From a checkpoint of a small model that answers yes/no questions on an image's attributes: fusion encoder width 128.
Rows from block 3 of the image encoder, named by matrix and row number. Rows with one number belong to one neuron. Each number is 500 + 25 x the weight over its row's rms, rounded and kept within 0 to 999. All counts start at 0. Numbers have three digits each. After the name is the row's rms in percent of the matrix's.
# gate: MLP gate (encoder.blocks.3.mlp.gate.weight, 1024x384), inputs 154-230
# fc1: MLP up (encoder.blocks.3.mlp.fc1.weight, 1024x384), inputs 154-230
# fc2: MLP down (encoder.blocks.3.mlp.fc2.weight, 384x1024, transposed), outputs 154-230
gate.65 099:554495483497528457486473472517500499497471476509453473476563500473499476512507514477531534497523465531496564556462466521511514499512521464489512488530517474494490519499511554525513505495474526467534479519504465517492462537515507518
fc1.65 102:489502506516502536528515525503479538497537485504557546554491497536486521485512469486491502503497552482496513466550532525557487520472515513515483499464500517501483482474517470516507493492504515523487513479496519516515501502500523520
fc2.65 096:527527518506514472498492494465510485500471514500497487436484517505493513469528507511519549487519506493535506516544470443492543523505534480497511513504477505518500522525450484471536489499535455486499511479518446547488520469448530535
gate.66 095:562466499478496468509502533467491499496526517555528494502482501523478483539517522507486475523500506538536510475497501504465489529518441491517479462480465511514459483506480540530505520476504492491528546514488547505481461487583462475
fc1.66 097:481521472513521478503479527464513539512501474479539486473536536506475526469529530481493515485536481478524524498543549577502536478465517473460511455533510478490526489489488524483490515488512497491521492490523492483556540554481517461
fc2.66 094:501510491497478485507504547521499445473477517503522494508497538510493456486474503480482488478528517502535528507533501513549531481481456468546538492455534484505485496475527456503523514513488477490496504523519558498532432510500547490
gate.67 095:539488501531515482469525537499528488509489518491475569532469495533486490540487534462523469519562520486502548519491531515505503487508537488487503482508486510523487506472468464477493500483512488531500521477489461534506491489496498510
fc1.67 098:538475504467460490470506470410503497505530477491519508490490432486517534480516530463528524481549504495472515485484514550541446510517514517500485496501540489494521496474523525518555510490472506459487474488493550501522497483511484475
fc2.67 098:511499510482469489457538512478516519490465548514479541507491544421530489487469482496459495508500484519520528467500498526486495462521489470514493542508482522539521500546509537472508541501520517525508545521510541509544486515524489511
gate.68 098:558542512510477540455528459491492483512464532481452486528478518480489550534516477493474522513519506498488490492453500512492528523497470544505501503480520482491488490490472519488497487439485464467549507516496530520502517523490539526
fc1.68 104:479526490503496493537497526475494528448488500493523508520499505474532451474484570470480514505540501512524537502541462466501473471513529567517498489463495559540500519524477510527537489528539485500485508521490482486469538499526507500
fc2.68 107:487554487497491507450494523477502516486492512491491503506478509512531494483481465481547544506485550513468487470487463509463482465477488511499515505516519515464524494509520491498529478517483479513508535508548497475490472506519477531
gate.69 099:507506509536540549529502520460513522517499440500538435501513536493555482489532514497472511527548499455530483521522438486491525522493491487503489474482544497515557504506527491531502531446534517479505489468513507484495495548524496467
fc1.69 101:514506501486488513537509467490468503522520536465503509459505497490522486534498471517526507520525529530548481503510538533497499501446522488506495517496509488535511511484523540471538496471489459493492502463478434446517464505472480439
fc2.69 101:531512494479533486491547516503513499506506480544485447477523498509549448514514470513543497475475493489512491483475530510513510546506509520531493476532552495502526498517534471528508495505486496490534480467508499487539524501512480470
gate.70 105:501467527461481514519513517520536517518481536490501523521476502486534475527478448540529484495460472455485500508507514525537515546501498496522468517516522519501485441544491470489505492502491460497522509530476474482468481454489500494
fc1.70 094:499506494491497481510475514493521445518465522463469483520501518521466503517470488472551541515478527492469518510495521542519512494493491514510495478506491520533532468513509506463524435483492486480504484503506449476500517485469488526
fc2.70 100:509494544518508530542477534510485530446520499526531490450544484506503520453527470536466505524459491500520514537507550537482501518478481481473513508495526545483481467501500528500452504520476466493516532478467445464484552502500514510
gate.71 097:472516450457493506527467471511486521464482473507530525521500491503499536456503496537540524512515496465491478503475503496481491470459542523500512510507458491541496514493497529476489486510487465533516505505478506504522503504523513493
fc1.71 100:473511527527464508485505502527488500491471516481530520548524507439502508504517516492521520472549498492492469535549482516457476479528449517514501494517518455473498493493504504536463496509512436492491489495484561478497463470522491498
fc2.71 098:516467476560512517547530515483467496532479489547534456520526480494474463541493471526513528500469511491519479495509467544516497493479478506456491495515468512493500522518487508504474513517518451492504499510499483515491542532493563474
gate.72 097:523479480532519505519472504519510508531510500514477435494502472519478512524472474501496493492527503501510520523499484503504525473525519508490502505513451482499513536470499489524504530504479535527524471478494474540490506477452487483
fc1.72 095:513480501451473526506469454515478497456466517481497554501531519468522519497533512492499525512448491497492478476515509519531483515481469537493504505509543497506497455519508505511478473468522483493513489479547468466518494517532515530
fc2.72 096:507550487468496523484484508496460475489528487490465472460522523527505481509529529512476527488549503502505483515479472488521510547524516435501487521531487462492485527515478479553481486505511530453507522546503535522488475485481528525
gate.73 100:467495503477516523527459541486470512514520511480502496503534511520505502493490473514498507515519529516496509460466462525461492469510517482512520468495532481495490561491463500499531501482489501506547488499489519490464470471516517525
fc1.73 103:513486480517505540487483508539507528472543479469489451530463511494542472510499486492480496466522510488483476517524492498495528513498467492495441450528513550465521502517457514487528530524494469424484513520483511485533532500510494520
fc2.73 106:488494488494482518497479512474499510497529491480509487551495480516467522527507585541483514537491506475498480496546465485480489497532518489486449505538538465480524503523474493513448450541526499488536517485498490506495517469505494514
gate.74 104:547475501474518454467476498490474523469526482490452486478525504488521479520471471444550506512508468486499494504512518497504504483511488536471547521500479466523535492557469577531481473472516485491550516548530576518514479454463522503
fc1.74 095:521452506541492509472489502469509542420494446495454491496500517550539525563498468483505474504528485505469470498519486529564490497482502529515437512507488493463483518485469501470504515524468466507504499506494547481508533462462549536
fc2.74 098:520496522539520554476458512563484458490506493517536518478474413492485491506515493447486499504522507489487496536510530456536438468477481541518482492488534506500496528496475492477464494557512515488540521477520497507481485498490505481
gate.75 104:516542530506461494497549521500484475496501492506458490469504478501471500489523492488482529504478529506494477489453528505496507477536507515531533484475519537469467543507513517494499506508469510489483465480538489507503487449494542443
fc1.75 103:532523518495525485512480487521485513512492512495533531484510526450514515481498521523504481477502495501488478505505486482557489489479505527494486484524498498550488503487517481469552506452476432504550492493489495498539523493455438516
fc2.75 102:460574492475500515479468513545475530482512500541513539546530525545451495481506486483513505509504514526474471519486532541485485474454505525501478486522511490443463512484491493487503518496494464496506462472511495495480494473495506471
gate.76 104:488481487490530542475474552487492504522518492566498489531468475501442535511525475492523485473495509514505469547477509490464544554520495488492556486510546477476462505518477515522434530503500535517492508478515464488544539554458494499
fc1.76 100:512488513462512497565498472489501473554470477490549531510542503480536487456505497536504460486508501469520508483522475506510461492523513551463535483526485530497502503485542461503489543489458479484459451557475468471479496486528508511
fc2.76 105:470512487473450535473516525546510464502422495499461523499492546535495499540440518502491505485521514499496497499444476488499472526509532480517514459490548499532495431538498504492530495496508474483522472502526531474482527477540482488
gate.77 104:541480448495523477506517510504493453499491536490506488544523503487471546491497517485482480454504510500470484477439481468493500488490524474498483529519524475499505521480524493449509500511505479507492503393473550532519480474485515510
fc1.77 096:487521466479510503508513495562479450533430516516483520477524515530495520437466531537486482459482505509465487484511527493554494469535464474481490515493478476509466476459464497506493517494552522476519490480494498519507502516510500490
fc2.77 103:533469497475547485544513445529506507543526527476530494467496474531505492490482501510517468510507545477457463450462480562490515470487461494435490499486546482508470544435513502483466532502542500498521488507504495529518522481482486496
gate.78 104:537537520515521484492511502495491529520552506501505516517473510500536524481506519479476502501523500537546472529496539501504559496497473503530502493525475500483540479534507598503488499468513497473529512545475502488494507480459488526
fc1.78 101:512502508508504513490452468496530540463506532488487521497542488503479492528494499496515507483476469530552514521446477543510484483467486511541516458483503497542520503500527506471470494517501550512464495513520501425529468525471468489
fc2.78 105:455487507484482500499484464513489501528518504510516536499494499461512450486494487499522506467543469517518502474495486500489492522520489523509498479558515537488544501483514478476530480477514534505516522507547514480513490482462483512
gate.79 098:512494549485513543480497510495506491508497509468517487489517459482502488527492483483466485493510507535515535540495516467547457513488531431495562504478465498538506469488556513510473509510493488551490523525486472504517472542539481517
fc1.79 092:535508528492503493472493500483500494492498513472528498481534479511504520497507493495486512500508488493521505495494519499513478507517520453523536489462511505483478462487544501526474539491489511527509520462490460512531497552556477499
fc2.79 100:493498499559484482526482481505487556494503499511463530520494496521480513480528454528479512467480522508510516510481489528501494450509483551504451485549494524531504503516474499514490542523478498567495522496506490523484540471509518537
gate.80 093:498507470517525522489504478551499496552521504474477506509473538532477516508517545496474530516571497452502560512487503522496481497504548503463501499480478497535505533485487495458510510503491491502522493480503476588511500546492507496
fc1.80 101:491480510470517527510521481484515476492506502517492535476552482477481527446486450466522506501502493536505505506464480486522513480506448463513459518542477507533495513494532505511471474472520504517491470497505473489516451533506521501
fc2.80 097:552483542476453501506522506477529500497513474527506546507522524548517521474499487503485504506471481510492492488490497504499520508515494447501524563489511515473508476526544517516502496500523558448522520531476517537509474503477510520
gate.81 101:468465531483528482479467515474500539519495505476487442491522518507561570465512473510500454539495502492453495509523524504508482463477523544504484521525503484497503514503495484514481521471473490508540468480523496518480485513456540429
fc1.81 098:471508554472502531561482481507474509531518536471523497497514470519502501497480518519531498548530473510488483527465518497520480440502495518519486489537473483524520486529475452503516534497471492450515481542495512480504471554476546456
fc2.81 099:529512489480478529557514522498478461511492470473530481466475455512476510488487506504485570480501523500492488496493518511443451487507482495487502520481470512513497473508501472535491502511456493520534467537547495514493505525491538437
gate.82 106:504496491525506479526516473512511503534505531474499506475499480527500479503497540505458494515511525533515510502515497469493504455496526530523510501570482478493526469531517535516423510519478519493533501509530474498477504536486500510
fc1.82 095:511515518533494525488485494516505472538495533488502548489462487477524521509499530508489511457485492505514465499522494513487500496451497435493511500554474512498487488517502544456499462567498464506507503508506474525520512556502499535
fc2.82 092:493491492471491488512447513500453504539491552492481491490499460516463512493499506510503524514523509468504453501544560489494479503517539506522529443531519535469446496470495456533478512509468487495489498470516488454491526566461498546
gate.83 102:478520495497515464511478483455470475513485534532483521527493511494466504508440476525519483530473479513491545541511523518521526491496504461523430517521516503478452521503487533506498479506509486496499523511508512493546540521498515472
fc1.83 102:499528474469482475510494540465503536474483499468533501539522504489475517490476493499540501511538528477515507460513485538502499451518486499525475503500527505500480477486495480510493500493498556485503532501513538508480501481485489505
fc2.83 097:496529490542486491491481509521548467497463477521507484493498531522483522548501482500499508506492499490551460510493475520510461499501445453529500554489488519505504493513478520517501508464478488505476472470508464495507516524495509470
gate.84 103:498527529497532507474484488501489582503513545498502499519503531489541480547476509499494500476501513536512476472534517449521494533506473487498502504479509453466502492469491471519497509464481466508503484514486529490455439501459490462
fc1.84 105:478473493483470474530491481507493526505481469455515514504475431486544496462490500494511488501481521479484497510485549536492490527540459510509511505482516546530527460526501475460495485529499529495485527540480511496524526553496453529
fc2.84 106:503485515460469466526508482488503499520503459502534467514484487504512504476515522496531510484479521481489496476526516538491482510533476502517515491472522508508520476513447519466524464465500470528483499498520514528483552542483484499
gate.85 100:504495511467512523504512504484546491432517517516477491470541490477528500491480487490516523491478499481465485475524514512496492437484513470516483481533523512467497526490462512475485464530524486503538486485441511539496532515488515500
fc1.85 101:476496524474492489480505487482534519473495558512491525479561494453558486506499467474482485513489516539509447531515490483494522475495483503520450523506565466474495557485501513481532505472478488516496552488476513541508479463554524499
fc2.85 103:502501506512495452544493474488496480520473525505489468562477499472500496486436476493548463503479493498543489466510472496494473494535474483446503517472459537518482460505513476511484512517476492497511468501499500476523518465511523464
gate.86 093:490509475504528547497469489459509497521501527524446507470491504471522552483523484533510523472514507492521506499507478523478458499506510498477488544467489480495508514474485537509472482525510519485500499480509479489515493488496497478
fc1.86 093:490531536460515531517524526514507501517508505519469465514490558462492512498544519535476475488479471513511505502484500496496519461532513477474474492511508472491527457489478501499476482463466478507551483467503511476488436522507529498
fc2.86 102:497519566530532521466530515494489506492482475510474523504513504502517512497553507473517489514490509508483501497449471502480521500538483505504503527461431500480491490518466528504511487483445529474474484525513516496490509518553488466
gate.87 102:472533517513521524521482490505494486466483473528493468488478494526530506494550541507498519510489537514541494527485507505482503510525540511475468514515543534540469507479516540451518490529486506494506482521519491507486498495480496486
fc1.87 102:456514455501495488479528453484506563475509503511499481537471488487495523499507468522482528508508502510435543526480552491479529503472546446550498523517529505495469533522533542470502457517493481497522521501514499505508528486479501482
fc2.87 104:447487497507549502487523499500489489502508530480469500515486531458522505523472521576461468476471528497469511528490494505538502498464478525535477499542465465565544500474512509512513485500504522500465504562512480500542472488539518500
gate.88 100:529528531496478492513504496502493538499481473497490483524539500506507531543482534475505452517502484497498475526502520507462478497483504492476472462498540465474503450516505484495492541520508512523485502490507520554494502502470455534
fc1.88 092:493454484468462527552484468527509497527488528501503503496494518492520490511467506528513522469477490485465552441514487495511520481497518481513527504475471502518574454511475491485490493504475504482500452468480495423494537537489543475
fc2.88 090:503504456466493482528500473489490494456465521522494517461484491496496489524499539507505492510521528525498509489532455457522509507480494471482556465488511416495507519524486506489528491487551513456537505513445546498497510486499488506
gate.89 106:473493503517491509490516491540525491543531503569500510472476511514481527462504509503495518533456466489474508480487511466516462523499473507435502514515514493450504504556520545563439507497482446514533502517494482523504500531450484515
fc1.89 108:500509557533471485476509488512510457450495494541484510506473520499460490477526515530460484476535533499465448486487504504547529485481491459523509519505479496529544456534448484502516466472516499511472525472492541483481519528528510510
fc2.89 097:511501480517530492493530493540472531521521484450503486502523457460523510513500508512553497473465547506500554506463516514525504491535504513536486481532490546442518488471489537574473504489502471543495494486509481475520463546490483537
gate.90 101:488513467456498517530500477510467512503483505487489531568512475444452505493493508510512523475490491542491490479521514499488507470489499490462481510514490478511473467490539480531515488492544541464442476501495465554500525501505503485
fc1.90 101:465515601503479513535506490504519527482586494530483511499496546535529456493537492486502470504513502498489471510507504485504479505503498493524511472493528489511509524503523518518483491482525473526521525471501538496517474507530463514
fc2.90 109:553510481481506496520508476510522481503516449526487493462544491521508520520529521512505516489541543544463450465534506503498466493512491528465502520445491451495533473500475487548519471526481503523517480525519488518504503506538527506
gate.91 105:499507500532483495482498456478544514517515502485512514508483485496540519511524532502487469486491502482511469516500504524505494476497476523487504479526461495488529487515501499534513472544460524509509471500545485549482513542511502499
fc1.91 102:492503461458477530469514496506524492500517482510523480467462512504509501514516427485481505511490481520524511526530497440474507496501472526477539513483508509547472510466522458492488498488509530585508517453525515497503528469503505495
fc2.91 095:509544498476511516532457493521494473519543459559477487465483503505469509468546535480519502502483508522464477512568498469499488485469504477481506512553511473510490477514488500451542510497575523474512516508486532490485487523467432502
gate.92 100:557500507505504510531488461505501526506502520450519523497535511485484527491480493511527512501475524502495516504468500528530515508531490500544510471525536475516520500527558511525502556502466479525534492504491492537512479476473440512
fc1.92 107:475468497499505488481414512481584505539441511506477521540519518456495512519517522529494494511538514449492483498457503531494528457504508465517511457461487507542535517475480527500457524505470557465486504489532470497479507499474492455
fc2.92 107:491526508509435478492509487547502488497490515511490485514523521489487479515488541504516513490489498489513486553490497535471501507551526502488504524562488542526512466460484497527478511487490478503509482505527509480477483554501532522
gate.93 101:505540493492508537496536530524519501459462512519511498479494471482473494565505502544461471524505520521496552497523488498499512496507535522495513496493496508500525462521502496501494492500491460491515462507517491501545543507522509510
fc1.93 103:514475506506495495467490505485483494537474468485515528508531492498506502526471548504495494494476535501508511504520556502540489522512451489490534517511479477519482511499497518490459480475467469502518511536489490483495517493538513566
fc2.93 100:523526525512546497509468459506472549449484508471482516484478496478484475525474499512519519495508471534484501533497493490476499481497529472527509536481490537517466577513469526529473476514550494492446531521476484506511538523513526475
gate.94 103:490478457464511516529488497527491525551522489480484490508466561487480535514506511517493478498497447479486526516485504527519506552490512519516519535497480491535501507520529456522517512525502515512546518492495479508522532480484512472
fc1.94 095:542515462537501468558456484496514491506479466503500540495496521463466521503509508459488479527541480464492453511493493494465545485485520463487455490524506432556477495545534505530498481501524538534539479535445481526507522449486502508
fc2.94 097:496517529480482524505514527480495529479530504472506546502494531446488485526499509512438512500524506510499533536490491497521572540533497494524510501526479482523535496528515511536524535499510515470496498532496500494542462520490451544
gate.95 098:518533524440476520468526519534516450543485464488512497483492541465531478470521478508492456468553498468525497511497454490489499505516451546499529502494498471420516529535529504484524515523533478498506489481551498488523522480522446461
fc1.95 098:496487494493554485484509487520508496502473522463483520521470519529512475447498527489480544519482469491481476511500455505523426486464513476517496469475501491528503469534509492502489495500525446553531507474497473486478546519518504448
fc2.95 093:505470492488532501544503474510512482552501519489538501494544511494476499503511488501532555489490522522507516475490514510471469527443477502488512517480473500517477544489457497496542522451525518475499505493533483488524488431500508500
gate.96 093:456517488525515546479501545546535445466503510523505511484474476503481477491500506474511518454507473524539575530496475497538508476509502522500533534515484553508556482512464494533484519493483499472524505529490504487548508471494530484
fc1.96 101:489493504471464521465514442518495485459489499502505538499498499508516532467523457468513505518514489472496486501498500481483408462490527473481524482452499476496519486495517505463520516479524496528482489486483521502516478517501497523
fc2.96 098:536491495484505498487479462550493501519486474510481500493477464475482552476481500494534460474491540457528501490472489492528547467489524496542492499503464477511525522511515508523552487470434516497504516516535495492485494509515445514
gate.97 099:509449503425503505451522471471473539485521485490511518489490465481536528543503503449517507521491520479486496484476478518483496510462502490529514541505514483495522496504416528544506480509536484487547490497492519535496540495504496520
fc1.97 101:516481463485506492493522483487441509485488505462494495470446472529516501517539505482446520498519517494520478484504514496499503487475525468509493548500493509479471543489502528523478527488522514508521496469480521542473550506509506516
fc2.97 100:501536503472545482494504516502488502489461537494447517516524466480517456527485490532497456517491511533487511550501469494510472483544533450509512503515541559497457467478482507525463510510470512469491497506448497484483524491499514515
gate.98 103:501469496526522535466501483495500519529466489463543497491464513470496497495499483479499490502527518521543493491537511470504507488528513495484456546482489514497561482528504504480503518487493475495478458503536464551461463483495463472
fc1.98 104:491496490536483476477491487508473472481529500498477505539501538497488541533503539521546495552493478482462525500511504503505502480459465544511474460469514518479469550486523551530475484491505521471500515534484535505467536520526504508
fc2.98 101:507492446500536516476527460529501503500498427551491480467514497528555491543485468534525513475479531512550497519534498529551514487497517515460477537511518519505554484549488494520510537497491530535459527500497485529499558484496491542
gate.99 094:498563460501529516491499501527498483470530504539470503486462544516534475534479531492507482515488490492521545477482506483523496523469463513544521492477508497539483489504525484507494504518517509491510474502448511497524472495512483516
fc1.99 097:532490478476503494531547506518492543499484448510491485506521536517550458549508512468494477477475513513491492503519448500474512486517490515521538472548488501482466487468482511475523511498477517480493491494547485489507481529507535475
fc2.99 096:491501466485478488446519494476488520485547463509448498478478514521544512522490566520466534507498492475512503507499489489495495488511503460478511489530536465494498501466446507526508500509483486548565509495509504506504508546504493515
gate.100 104:559513508481470525518475464527487547482488461528512524494478522524509553512536505469495466513508490513479518507472456475446500534495503488536467473513500512454475517479472492481470511514464498514476488510501560489560505504524557493
fc1.100 102:524466498483473428535502534501485505537494487516518496513496500533518508462499517559475496498512519494492511524535537557481510533482481484543521542444571490477465536508486461522513516548561528490524494501477484480493498486469526518
fc2.100 104:496511492465456517501456537479512435483534477502532486501459523515480493516479516528503533511514503507509476522487479489492489475504493455513498495454529505506504492515507475523477506502478513505451503485505522521505472504515530492
gate.101 104:486498448500502453513513532493482493498493507537491528499488516512537489515475491458498530538489519523482443499504504500517467507528501506482439500515515489505516524473510519511495506494480552510474502541504498500503465506551486482
fc1.101 102:477573522540524517466503491460494527512503504487511460474515460481468489509506494464463482482524493509474517532521499507502525494466482492549514561439463531483520503494522515502543540508530449478526492496472508483511477539519543492
fc2.101 107:502492485510503468489526494502526490460472475495519542514523466527500521520538511494527477495526470479451484477501496510488528579491524488501495529483529473523549523490504495530531471534514502474482474507471496493519495477481500526
gate.102 102:524530495507486514497533522518471500489471483484520516499498480548455482500477481484522513526517469537496484481520527546472510496491529443502559504486527473495529486491502508537509523502511482474499504474502528443554520516498495495
fc1.102 109:537472489452493487552497486534546556530497517500503512506505499555496489533431536539520537504460472512518526547487500468444523493488463448507510537507532488492481505467520479507548478515496436534495477496512461496465476517509551522
fc2.102 097:461459507495488484483504526527516490521471458466518506523513497489478472507460471493471521471517519482484490461516551503546499478565471473531518475461482523508525460504542511505516513506499485489485492468518477500533481521499490472
gate.103 095:477464494517453504522509494450497512427521470450476522508523500440537482440502461527549474504476499514497473486503507498460510536474555534489483551512492495530496543493500516479518496535494457509488481531497502492514528457473480546
fc1.103 101:486506450541540494516517519502491531525514549527457478503487506501435467517472528475469522514515524522482450536500507473525529491507474497519486511477485511514456439510522498544514490489510505493522515474489496450515504518486536480
fc2.103 096:479506470479478489524495528495503501493522476569462540485504519469506500502484504480528511520502512515474493500490485453523487504523516501533506456468557496524449502552502509552516440491501547490473500531530492464484513520517483452
gate.104 100:499520522488486488511492526538503447465479502500485489529518502510500505538492535476545518502513519546512515490469470523469490500478449511489437499524486491513525484520515542511527517437538470519520509512486506523486492481488537481
fc1.104 095:481548535484513515501512483544482492523533538491493446515511481525537492480569499529486474481481533500514478522484474482527557505515498491498509482491499459512484496536508523508529502504549507501485532506510491481509470464514487496
fc2.104 099:500489524516481487514489486486511505469494525491493478560516471514486495497499518524514495467462516494479530458502510510529503498489445521487520502544460492500523514492516545521523525464485474540522490444502494485508509500467481469
gate.105 109:507489500521517489521504492492469497522459476547514507504450481473454472511482543512515509525522472505535550505488503523512447537491492490452572505485475470438469504508502507531539528450477480534469511536476520522509498507452520517
fc1.105 110:485459499516506499502484537483491524476507503518509470505437474506519426480491521489481513513499470505483494483514468491513510504486523520460560537520476551488528463529517496487479521522490481499519476520484529514491483496430498490
fc2.105 106:481497464510536490464495482524493447511509534497513518477508507516485472495482467507474500547476565551486486451509495508465468483493524520535554464499500466518482522519518440501519499502509508485481485477533482491470498518487515472
gate.106 105:449504489479485513507523478483487537468498497507456512511556507482463474504528478460504452526511492520479534495518514529522517500498516502509500492514546484463523511471485501523510511512525557479496489522494492515480478498492475464
fc1.106 106:511490467511501511524479522521486462480504529523472582496463488493452531507469477479496479519474504479449495515492467523508510470461492531503505524537481500506479504487493505471528493505475504479488507482488516505508499531494497467
fc2.106 108:514565466540505469531485509513486472491503516487517499508463512473542495548496474513529498458496539502491512504502514461519520499517525476506487503518476534469527500520447472478478449516467496499485471514495515475520488488453481489
gate.107 104:503455451506514492425478483498503529516483543493507486515501522461456488512503524495516531516487431502470526535494544493487469482507523494477527483521469466493521490512510486485531530514502504543487503524498476518492505516475529467
fc1.107 096:512517489511518502516490515503513493468500495460528545569525488494497525451492473538528476524507513498521491469506465520500519535478505508521538506491499508501492495512464497520465564479452451464470509507460518488498454493480537530
fc2.107 098:477472506512495502486477503521470505521462454479521491540503532508517489475509512508439477510555477521507501451478545504547466516502535557519465464420493508505505523481476516476488525512456469520503492488509497511541533500517495463
gate.108 096:518502515515538486517515517534468487479513517473491490491483542511485515483532514497492484517463499505491496465472516507466482520488492467487526492470464487524499465519493531516506508485523461493467509521469466466503464499539504508
fc1.108 086:497467474470495523491501493508509530474487499483503504516490503513493516525588492476466463520494508504505484456521485514533424515482470509528504469455553487505503491509495504534483486533482474524514497521486472476467514446497486493
fc2.108 092:521472526520501480525486526557501527505493509521523499496484453504503489523506504489532474516451558474494527498476524542520448497492482532514503478465521528528494505456481527520511515540483488569504500490558474446535515501506493474
gate.109 087:506493483551510494500445519519489495523500490490539509515496492523507481514520513518485495502498475478524497494511442521459472505508564526505511487451500532544531539521524473499490520510505512483499493485528504571502536488483457509
fc1.109 090:501504541444520519473528509471518508460497535513485503496507499496489529491473492507522531505500513524481525510488559496550508452472453491490506482525515444491485451481478503505487512469493492536480480524473470449512475545478522480
fc2.109 081:486534513510469529482529500457521500506493518526502458478496505494507515500545518520505518480513492497491502525518519488536509540480518441511499538554472514514521478534510486501483464508517529469511532535464523543499488500474514530
gate.110 100:480549495494468485496517505522564511495477481490483497483515497472527504473543557499473485457524506505508478486547507485521555462509524449465498564439506459505538510489472477480496481515483465483510501502476529537514477485502495478
fc1.110 097:458473468524516411470486498470501510549485478458481485493470524459481473476457468510515517510472538514526501467469542553505511540522521531502530529505478499551520472516499479487508473474488517472477455494489509495504469502525519455
fc2.110 095:490491454509489491533490497528546500536509498516500535469444506491506492488529534488499485487506492496511498517512562466501492499523542521508522524507466510501483498481505497483488504512516511460547446574500466473509499541522472533
gate.111 103:485508488470529474542503483511506494480479495505531517469518471471481531479505457508510446480450482522486477476513514530497560527511529474540517497478489476513494518543520499486506548489500530481465520502469452478493502545502485503
fc1.111 105:526520493524508549487518500532500489532534508518494520481496503536514458550485527472499504498515525457503504526500501493486463513489467520508505480525493537465499456483478512505462502496511505535530502516481548551484475469490491521
fc2.111 104:544488517484483498487490493498505456516495525501497491485499500557464496487523543478525487474564469494483521480507494525530522457481534493470521555470504524526498487500511513513484530444487519477490463498492471479473480493484498459
gate.112 103:474471510516514461474493478512512491482452489537521509489504535488468511483550496541564473486482522476452473444534525516474527523465489475496530497501541475498496497476495498503514474485530527469505501489499502475479480540495485507
fc1.112 099:504496468520525460467490510487505515493442514520512494509535501499521522493474466534514477500515509536505451506504509507499519466513498464471473521532533490505485512480548424466478512486475469505493466493466426477501526516501565479
fc2.112 105:485506504517506538499501497502486516480519470532495494515503496450502520488518470478486495482521459476516468523522516498482489478504510469528508519461480499479480490534523515496496455541491529508529496498487518480503500519531521481
gate.113 095:529494521565487467477527466520504494509507511511484497483544502498520523506501484550524480512497463489495533518461481455505485486491524457477514486506486521507479480507486484499472475497441522500473478479497541462511502495538532521
fc1.113 096:505488522501464454557472484522519543511525542504497513513508509495509520455518483474536499469476510475480511490499482469477523471495510515509516489499516500500488495440512456479537485493471547479510516480484469500489425502473491517
fc2.113 095:477497483480523477451527554521517531531504491514522501475483514513513551426505484495478550497474479482504490529484534522519491462527506479501477454467448529501442496505462501524490526491481493498449507482531494470511487496524497503
gate.114 105:538475472516506450497535524467533468474472503509473510490515520499502501524530477519584516491488478490471509510452498531532494519485484513473490488510532468479518508481471480511536529526524498519508485525527486479499439535500559504
fc1.114 098:487481519477526548478440487523522471547504483492504475494525517506461501493496490502478504455494532485553467491542511497508501545478523476533499467472469552500528455534516499488466489543540440526546478470472526491481538489547498489
fc2.114 098:467463531517497468522483542514476542534460516488497504522508494510512516479516478512526493507449527484477499473504524498516456557498541535529513488445485440480514491510484505508528528494508484518492471503465479490498461502457467523
gate.115 101:512509499470460509507486470512515517497510480573526502484499511537510543542535489522480474484469515514479511479505487474551547493490429492480499515524512540520503538517504484483494514486512491465527475459503460527511490492472536532
fc1.115 100:466514515461489440511531486519501477513466506547484513515524501508487481473518485503495505491512488476519540493471489501502484524520513513496534486499483444523516504520462522478487511491471485521528482523514506467455521558502539522
fc2.115 100:471529495457484501465495497530507471519495502504449504505526560570464477486506515503501504515534543466518450540487502517544542490488521503523529464504467487508451478494478514540524547416519518499515533545525488517483505525488505485
gate.116 099:534532532482529492494480530515472505499462459541467474487504513497547484470522500502491513488537469490480483549498521506516517457473427530480535478503517474494507468538492542517499511516483538473497506490489506521488489547522491517
fc1.116 101:475477481501506493510518456519506555503504505489504490520471502499520530518513480495475519483505498483512490468536469513516531534490544509485494558490515517485486500504513484454485510537500456452545479513517520521504526482470505512
fc2.116 099:491501559501520504495501473524492467480461510496480481513491455488502549460503550494518508518490498493455465423488491486500503505440476488476528483521486524473493509510475514491467479505506499518506511508490467484464530510458487485
gate.117 095:496465451503506527515493483538463486554540496558497525453504517536499465458542525467539436525471503520512454479500507508514488505498544523457554486481486507512495487479539503521505448490490447442518514475484500450484506535500477483
fc1.117 103:513489515512478473515499486509526534495467484458475522488519489518463527549456495514511508499538473484506477523518478479521472524457517487484475505475515516530469505533488496531525465483496487555482505501508518460541511444479503529
fc2.117 095:491477493506527502501500522439521487468509519491474504488502485512516496500509472465455481485517454482484481517489481473520520509495518476451529541505520536552493535546472497547541497486477526466507476476486513514464521519489469474
gate.118 099:489498468466507475497467505510476494494529526507481515505506512514495524495459430506511523464508534479477507535526535526526502467493503496468453474478538513505515508479498521486497500526508524512492467477464451447505501525502465489
fc1.118 103:503462525475527488497480503544560519503444498477530533527497535499528494533498517525468478488502468499530526498510490507519516515464465533526492483524534484486486528510486481508516488496550472472476541480533496486509489509477484478
fc2.118 103:489510508534496512511511518503499505501537498466462498495475501513512479547481479490504490508512469487479539517560503496519519521517501498515508515476493518516500484484504481494481526520484481537439507510539529452512455511477504514
gate.119 099:513516495495538523485478517509511490534470470462485458501466485461502485489517544495473426498510522531533507525512498492493521495535500503502467486552442474554516467542501509513485475491454468479491490510477524482447477530500534545
fc1.119 092:482500489518485489522487479494487475472489462477489504506540491449548458511479505444487502525512498490526526512529520505457524519483511510539477473510463523474515502520504500491481526505527477489517456530493541525429506496486555553
fc2.119 093:467498522532510522523517476491463495456518457488538512494482510491538469498459499484510464508495462536477486520515497528485494474516464541502476533485452493456494501546539496541484522536548505509520484515465530524508497415517486501